Weights of a small contrastive image-text model: encoder layers 12, trained on regions of photos with short descriptions (Visual Genome).
Rows from block 3 of the text encoder of a small contrastive image-text model, named by matrix and row number. Rows with one number belong to one neuron. Each number is 200 + 20 x the weight over its row's rms, rounded and kept within 0 to 999. All counts start at 0.
Before each neuron's rows are labels from the 100 texts, of 14976, where the neuron reaches its highest value: "tokens" is the input token at the peak. Only what is clearly more common there than usual is listed. The data: regions of photos with short descriptions (Visual Genome).
# fc1: MLP up (text_encoder.blocks.3.mlp.fc1.weight, 768x256), inputs 192-255
# fc2: MLP down (text_encoder.blocks.3.mlp.fc2.weight, 256x768, transposed), outputs 192-255

tokens: "bowl"
fc1.724,214,205,228,227,177,202,220,234,199,176,250,157,170,210,227,205,194,178,169,177,195,222,198,209,214,204,183,199,188,198,186,212,213,178,211,241,232,202,175,165,181,176,207,191,177,197,187,208,195,191,169,224,205,156,191,160,215,201,204,223,177,219,202,217
fc2.724,191,220,179,179,206,209,190,203,193,190,210,237,177,210,225,204,188,191,214,207,219,217,221,204,219,186,230,200,225,218,178,161,198,204,209,228,195,206,181,201,198,141,187,172,197,222,216,192,205,222,200,225,210,210,136,205,216,203,189,221,174,196,191,218

tokens: "a"; "playing"
fc1.347,238,186,197,224,199,164,169,200,185,181,204,210,222,187,187,227,201,186,206,247,185,207,152,187,249,199,241,194,193,211,259,220,201,185,206,208,169,204,224,176,204,230,202,187,186,187,192,160,168,195,201,218,164,208,206,198,202,214,182,213,222,203,217,169
fc2.347,195,177,241,153,190,185,241,172,200,186,186,197,190,192,240,163,173,217,217,208,204,213,170,184,179,177,194,234,174,205,171,170,195,180,186,215,230,216,225,226,210,182,203,192,208,161,211,219,161,196,208,195,215,160,211,202,195,191,204,219,216,174,227,198

tokens: "the"
fc1.142,173,189,221,211,184,185,226,221,208,191,175,213,179,196,197,210,199,212,192,208,185,201,242,225,223,184,216,195,134,180,178,196,195,209,212,208,212,215,188,167,162,212,196,146,193,197,214,230,198,217,208,223,225,181,186,218,226,224,188,221,217,164,196,153
fc2.142,239,214,206,183,209,216,217,220,229,231,179,185,201,175,224,196,176,185,190,166,180,196,196,203,233,178,174,240,185,210,179,181,199,185,227,215,201,174,228,206,207,161,206,196,186,183,215,219,188,208,174,204,200,196,176,194,236,232,189,223,230,191,240,171

tokens: "red"; "bus"; "with"
fc1.188,170,167,194,199,228,206,211,199,184,227,200,218,203,219,169,196,202,188,205,222,205,235,194,205,169,216,184,181,228,228,204,178,167,178,194,177,217,203,197,174,195,204,209,186,184,173,200,199,200,211,227,189,222,234,149,168,204,185,179,204,223,215,220,190
fc2.188,231,206,192,212,202,183,176,204,236,230,188,222,199,175,204,209,196,181,198,168,183,193,188,222,200,213,223,146,200,189,223,197,216,218,261,218,169,176,186,219,217,199,170,215,204,196,212,239,178,197,210,238,192,208,164,165,224,216,191,226,235,195,218,205

tokens: "red"; "on"
fc1.41,246,215,207,214,186,203,188,202,176,191,185,229,212,219,174,226,214,223,203,195,184,203,184,198,194,195,183,202,223,207,212,201,216,226,199,177,232,163,202,206,212,202,193,192,205,191,198,203,223,244,179,209,209,237,216,180,151,203,188,207,223,163,187,203
fc2.41,173,181,227,172,202,155,174,210,216,216,208,173,220,190,200,215,234,168,196,198,162,191,215,174,233,186,217,203,208,252,189,203,165,214,181,218,183,185,194,212,195,210,202,231,207,180,196,195,231,171,210,171,234,190,204,191,214,224,209,200,215,235,198,219

tokens: "black"; "and"
fc1.516,178,211,198,194,178,150,207,185,220,193,211,194,198,197,201,181,201,209,203,197,223,195,203,163,190,226,242,194,201,209,206,201,212,216,219,194,209,215,211,166,206,203,188,187,197,211,204,189,184,204,225,213,222,194,147,210,199,207,197,183,190,191,192,188
fc2.516,189,154,169,230,170,233,205,219,209,222,217,199,153,213,197,227,195,209,211,206,185,185,153,215,169,211,193,199,196,144,220,220,207,188,209,182,227,184,215,189,179,224,213,188,201,205,184,199,202,243,225,191,198,189,203,196,215,189,147,210,188,201,251,201

tokens: "bowl"
fc1.198,203,207,213,203,212,211,187,198,203,174,221,195,239,166,210,195,184,215,238,193,208,186,170,210,221,172,172,203,210,199,212,203,227,141,216,176,200,182,229,171,184,228,198,171,187,205,171,196,191,211,195,185,199,192,193,177,209,207,187,222,180,194,221,183
fc2.198,213,203,187,183,221,238,212,201,180,213,209,186,219,204,207,204,183,200,168,203,188,231,194,210,187,233,211,203,200,216,183,198,226,203,192,232,190,164,178,176,184,201,160,186,181,218,168,196,192,211,221,200,180,153,177,180,203,196,185,172,188,199,215,196

tokens: "red"; "pair"
fc1.517,202,222,205,160,184,183,241,203,221,225,210,206,210,175,203,193,204,228,176,221,227,209,171,241,224,192,193,194,222,196,188,168,257,200,216,195,197,191,231,208,176,227,201,166,175,174,192,171,197,225,178,223,189,213,197,185,162,221,218,214,171,189,186,204
fc2.517,182,199,222,159,187,218,228,209,180,201,195,205,201,215,251,193,165,222,185,234,206,202,211,189,157,230,206,215,217,190,197,226,213,208,186,203,205,215,181,175,176,219,211,155,213,209,163,187,205,204,200,190,199,186,190,192,217,203,174,191,187,200,186,205

tokens: "a"; "man"; "people"
fc1.701,194,191,188,187,186,205,208,211,182,212,168,222,201,223,233,181,181,199,219,196,208,192,203,211,233,177,216,198,200,206,171,208,236,189,202,203,197,183,189,171,184,232,203,198,189,188,218,154,191,178,211,205,189,177,198,215,170,190,186,198,227,203,160,186
fc2.701,198,225,218,217,204,197,167,190,193,144,168,240,221,209,224,170,232,205,184,216,220,197,206,188,216,145,195,192,193,231,203,202,167,224,187,187,161,207,199,200,236,196,206,242,219,200,200,213,184,163,151,185,207,184,173,229,201,211,199,175,176,201,191,224

tokens: "on"; "man"
fc1.431,199,205,208,205,182,212,215,202,190,199,208,210,195,168,195,207,186,207,195,205,203,207,210,173,228,183,194,225,182,220,202,205,218,174,240,205,206,187,209,161,161,205,161,229,197,184,196,189,214,211,199,260,223,187,199,196,185,156,216,198,194,181,185,221
fc2.431,201,198,197,248,211,197,202,195,209,195,202,224,182,236,211,175,226,181,166,202,180,189,201,198,214,171,194,195,191,223,204,222,161,200,195,197,208,192,206,202,242,183,201,229,208,174,189,211,198,187,174,166,199,209,175,207,192,193,215,181,212,175,224,200

tokens: "on"; "snowboarders"
fc1.581,200,202,231,170,199,196,192,225,230,205,225,220,214,201,189,221,189,183,198,190,170,216,182,207,221,207,205,197,180,209,192,207,194,191,200,182,195,176,214,189,171,212,236,189,206,193,184,161,179,230,232,244,189,208,210,180,192,218,198,208,200,219,195,190
fc2.581,185,192,198,242,211,210,201,190,209,163,192,203,173,177,213,192,212,205,201,184,195,215,217,193,216,189,208,196,235,225,203,189,197,224,233,203,174,160,209,183,209,232,190,182,222,210,205,202,225,169,169,201,222,197,195,193,195,217,208,180,199,176,195,200

tokens: "bowl"; "on"
fc1.144,208,179,233,216,226,218,166,201,241,209,187,173,201,213,210,172,198,232,217,223,165,214,186,181,213,217,188,227,174,195,208,208,179,164,219,174,223,218,203,181,224,170,167,216,218,161,213,181,198,189,175,198,192,194,169,210,197,226,206,197,208,225,219,171
fc2.144,222,187,202,182,200,198,183,208,171,182,200,223,223,215,254,209,177,235,228,225,216,223,154,233,202,183,186,241,232,217,196,225,243,210,195,212,166,205,231,188,184,197,212,188,188,231,207,213,165,202,215,177,183,167,174,194,223,192,185,207,222,212,226,212

tokens: "red"; "is"
fc1.729,201,208,175,195,236,201,200,203,212,175,228,190,227,206,185,159,167,181,183,206,186,173,189,171,181,207,215,207,213,183,178,215,197,185,178,205,173,212,192,205,169,209,231,201,202,204,183,220,211,216,209,249,193,196,203,183,184,204,206,191,186,210,225,186
fc2.729,182,221,236,183,208,209,203,222,195,211,179,199,203,218,233,182,211,217,178,234,208,196,218,217,207,208,184,201,231,218,200,190,185,185,148,215,212,210,201,165,201,198,192,175,197,206,151,196,209,191,226,208,226,197,200,189,197,212,187,201,210,199,193,231

tokens: "black"
fc1.170,232,153,186,206,223,206,204,204,189,216,195,206,205,211,196,231,221,189,218,221,178,185,198,180,190,214,206,229,216,190,204,179,189,211,216,213,190,201,188,202,215,186,182,206,224,191,224,173,167,201,198,229,177,196,231,173,188,193,222,207,200,221,185,204
fc2.170,221,192,213,197,187,197,190,223,188,188,182,203,168,234,196,233,212,208,218,226,230,247,211,209,202,197,195,183,189,200,194,184,221,164,210,190,222,240,197,191,160,181,205,183,209,236,232,202,178,242,228,198,211,225,194,173,216,202,215,212,169,195,210,194

tokens: "in"
fc1.607,201,215,190,193,180,201,194,221,218,156,191,233,198,198,180,168,172,227,203,189,181,219,190,201,162,212,169,220,151,174,193,202,239,202,173,217,194,205,182,182,201,208,202,180,225,201,224,229,187,218,174,194,182,212,185,165,175,222,220,248,224,187,199,166
fc2.607,196,197,227,204,168,203,180,218,217,214,153,224,207,222,219,209,211,212,216,168,250,211,188,176,199,159,219,195,173,206,168,204,159,194,189,202,160,205,193,182,220,168,212,231,183,231,201,182,221,191,214,207,203,169,175,208,195,190,214,186,139,214,196,222

tokens: "a"; "pair"
fc1.740,213,192,226,210,189,194,225,177,220,230,202,192,203,153,193,213,180,209,202,211,213,149,202,199,195,216,177,204,218,225,230,180,202,243,196,245,180,186,220,250,216,238,216,188,159,235,188,192,202,210,190,213,170,199,199,213,188,198,179,201,239,220,201,186
fc2.740,183,176,184,197,205,158,174,209,173,157,174,200,214,175,205,198,197,212,217,207,203,200,195,177,221,192,186,238,238,209,194,209,196,215,230,220,176,168,180,234,186,186,226,225,196,201,214,186,241,192,198,220,192,191,202,195,213,214,203,199,208,248,180,217

tokens: "bowl"
fc1.524,203,209,215,210,205,205,204,202,231,242,171,192,232,212,175,173,186,155,204,200,208,215,205,187,196,176,175,156,181,232,210,187,192,223,187,219,173,174,216,227,191,175,170,161,197,160,185,189,190,226,190,236,199,209,181,203,214,195,188,200,210,180,210,198
fc2.524,208,181,166,224,248,212,222,204,222,171,173,206,162,204,193,210,248,188,213,199,195,180,193,194,235,184,217,184,213,192,215,169,226,209,247,203,173,198,174,216,193,200,180,178,198,231,221,195,221,213,212,205,173,190,204,218,189,187,198,180,198,226,174,187

tokens: "a"; "man"; "person"; "snow"
fc1.362,220,218,247,182,208,185,195,215,172,215,221,174,188,250,215,201,183,197,175,224,243,215,225,203,204,163,230,197,209,200,202,200,211,195,207,199,215,166,165,180,194,200,188,174,212,211,176,200,238,193,241,202,167,213,210,155,178,200,218,214,179,236,192,230
fc2.362,187,206,218,170,191,176,162,187,202,183,164,210,221,175,223,213,213,211,207,192,204,186,188,211,197,162,180,186,204,203,232,190,169,227,208,208,208,190,222,201,196,211,210,218,236,201,224,201,190,197,174,227,195,224,189,201,193,233,201,225,217,233,216,203

tokens: "black"
fc1.79,211,218,199,215,190,218,222,203,211,166,188,188,193,185,181,168,197,181,207,236,194,213,204,185,209,192,186,261,158,205,201,166,186,224,192,176,229,134,213,176,194,201,209,183,231,193,211,164,222,200,176,204,218,196,197,218,217,197,186,174,195,210,201,219
fc2.79,186,172,163,219,211,165,249,197,192,194,222,209,187,239,217,164,210,208,192,185,170,144,211,186,218,269,182,217,229,167,207,224,238,214,196,186,176,192,231,193,230,249,234,180,196,226,188,213,205,204,196,227,185,221,176,192,204,220,184,211,203,210,238,203

tokens: "the"; "is"
fc1.74,199,212,203,187,150,193,158,221,222,227,172,235,161,192,229,184,253,209,196,223,173,214,227,216,211,176,251,192,183,159,186,192,208,211,206,247,216,222,169,173,172,150,179,194,187,188,171,214,186,193,242,218,187,213,190,180,225,209,211,198,219,214,152,194
fc2.74,176,197,211,214,203,232,235,212,199,209,210,200,186,205,233,188,204,196,176,217,190,161,192,199,201,185,218,218,222,210,184,224,223,199,216,194,183,213,228,219,164,223,210,199,161,182,182,190,218,194,210,165,200,167,190,205,188,209,197,204,224,212,221,218

tokens: "on"
fc1.22,199,204,178,220,216,174,185,223,187,182,222,209,200,247,200,193,240,188,251,221,189,174,222,205,183,179,196,188,203,216,188,179,166,162,174,205,189,173,217,198,190,211,215,186,226,159,204,185,227,218,216,207,197,197,230,188,203,194,200,196,213,229,208,174
fc2.22,181,177,200,202,198,202,193,183,202,206,210,161,220,178,181,193,217,173,217,234,186,192,220,201,198,199,231,193,201,199,230,232,168,226,158,203,188,160,239,232,188,178,204,215,180,178,197,209,223,178,210,207,207,188,225,231,164,218,232,233,261,207,223,221

tokens: "in"
fc1.708,220,217,218,224,188,205,161,199,220,190,177,206,204,211,210,189,229,194,227,206,216,214,197,193,225,189,224,157,212,215,174,183,200,192,210,223,209,180,247,194,213,183,196,184,225,202,181,218,193,234,204,193,196,212,209,150,189,205,198,166,227,186,204,241
fc2.708,224,201,210,202,180,172,162,187,191,193,195,184,242,215,178,190,217,209,219,225,195,206,163,238,218,208,166,177,190,174,205,213,201,183,207,173,242,200,211,223,177,194,219,238,206,195,218,220,205,211,205,203,176,224,226,217,209,185,189,221,226,182,193,179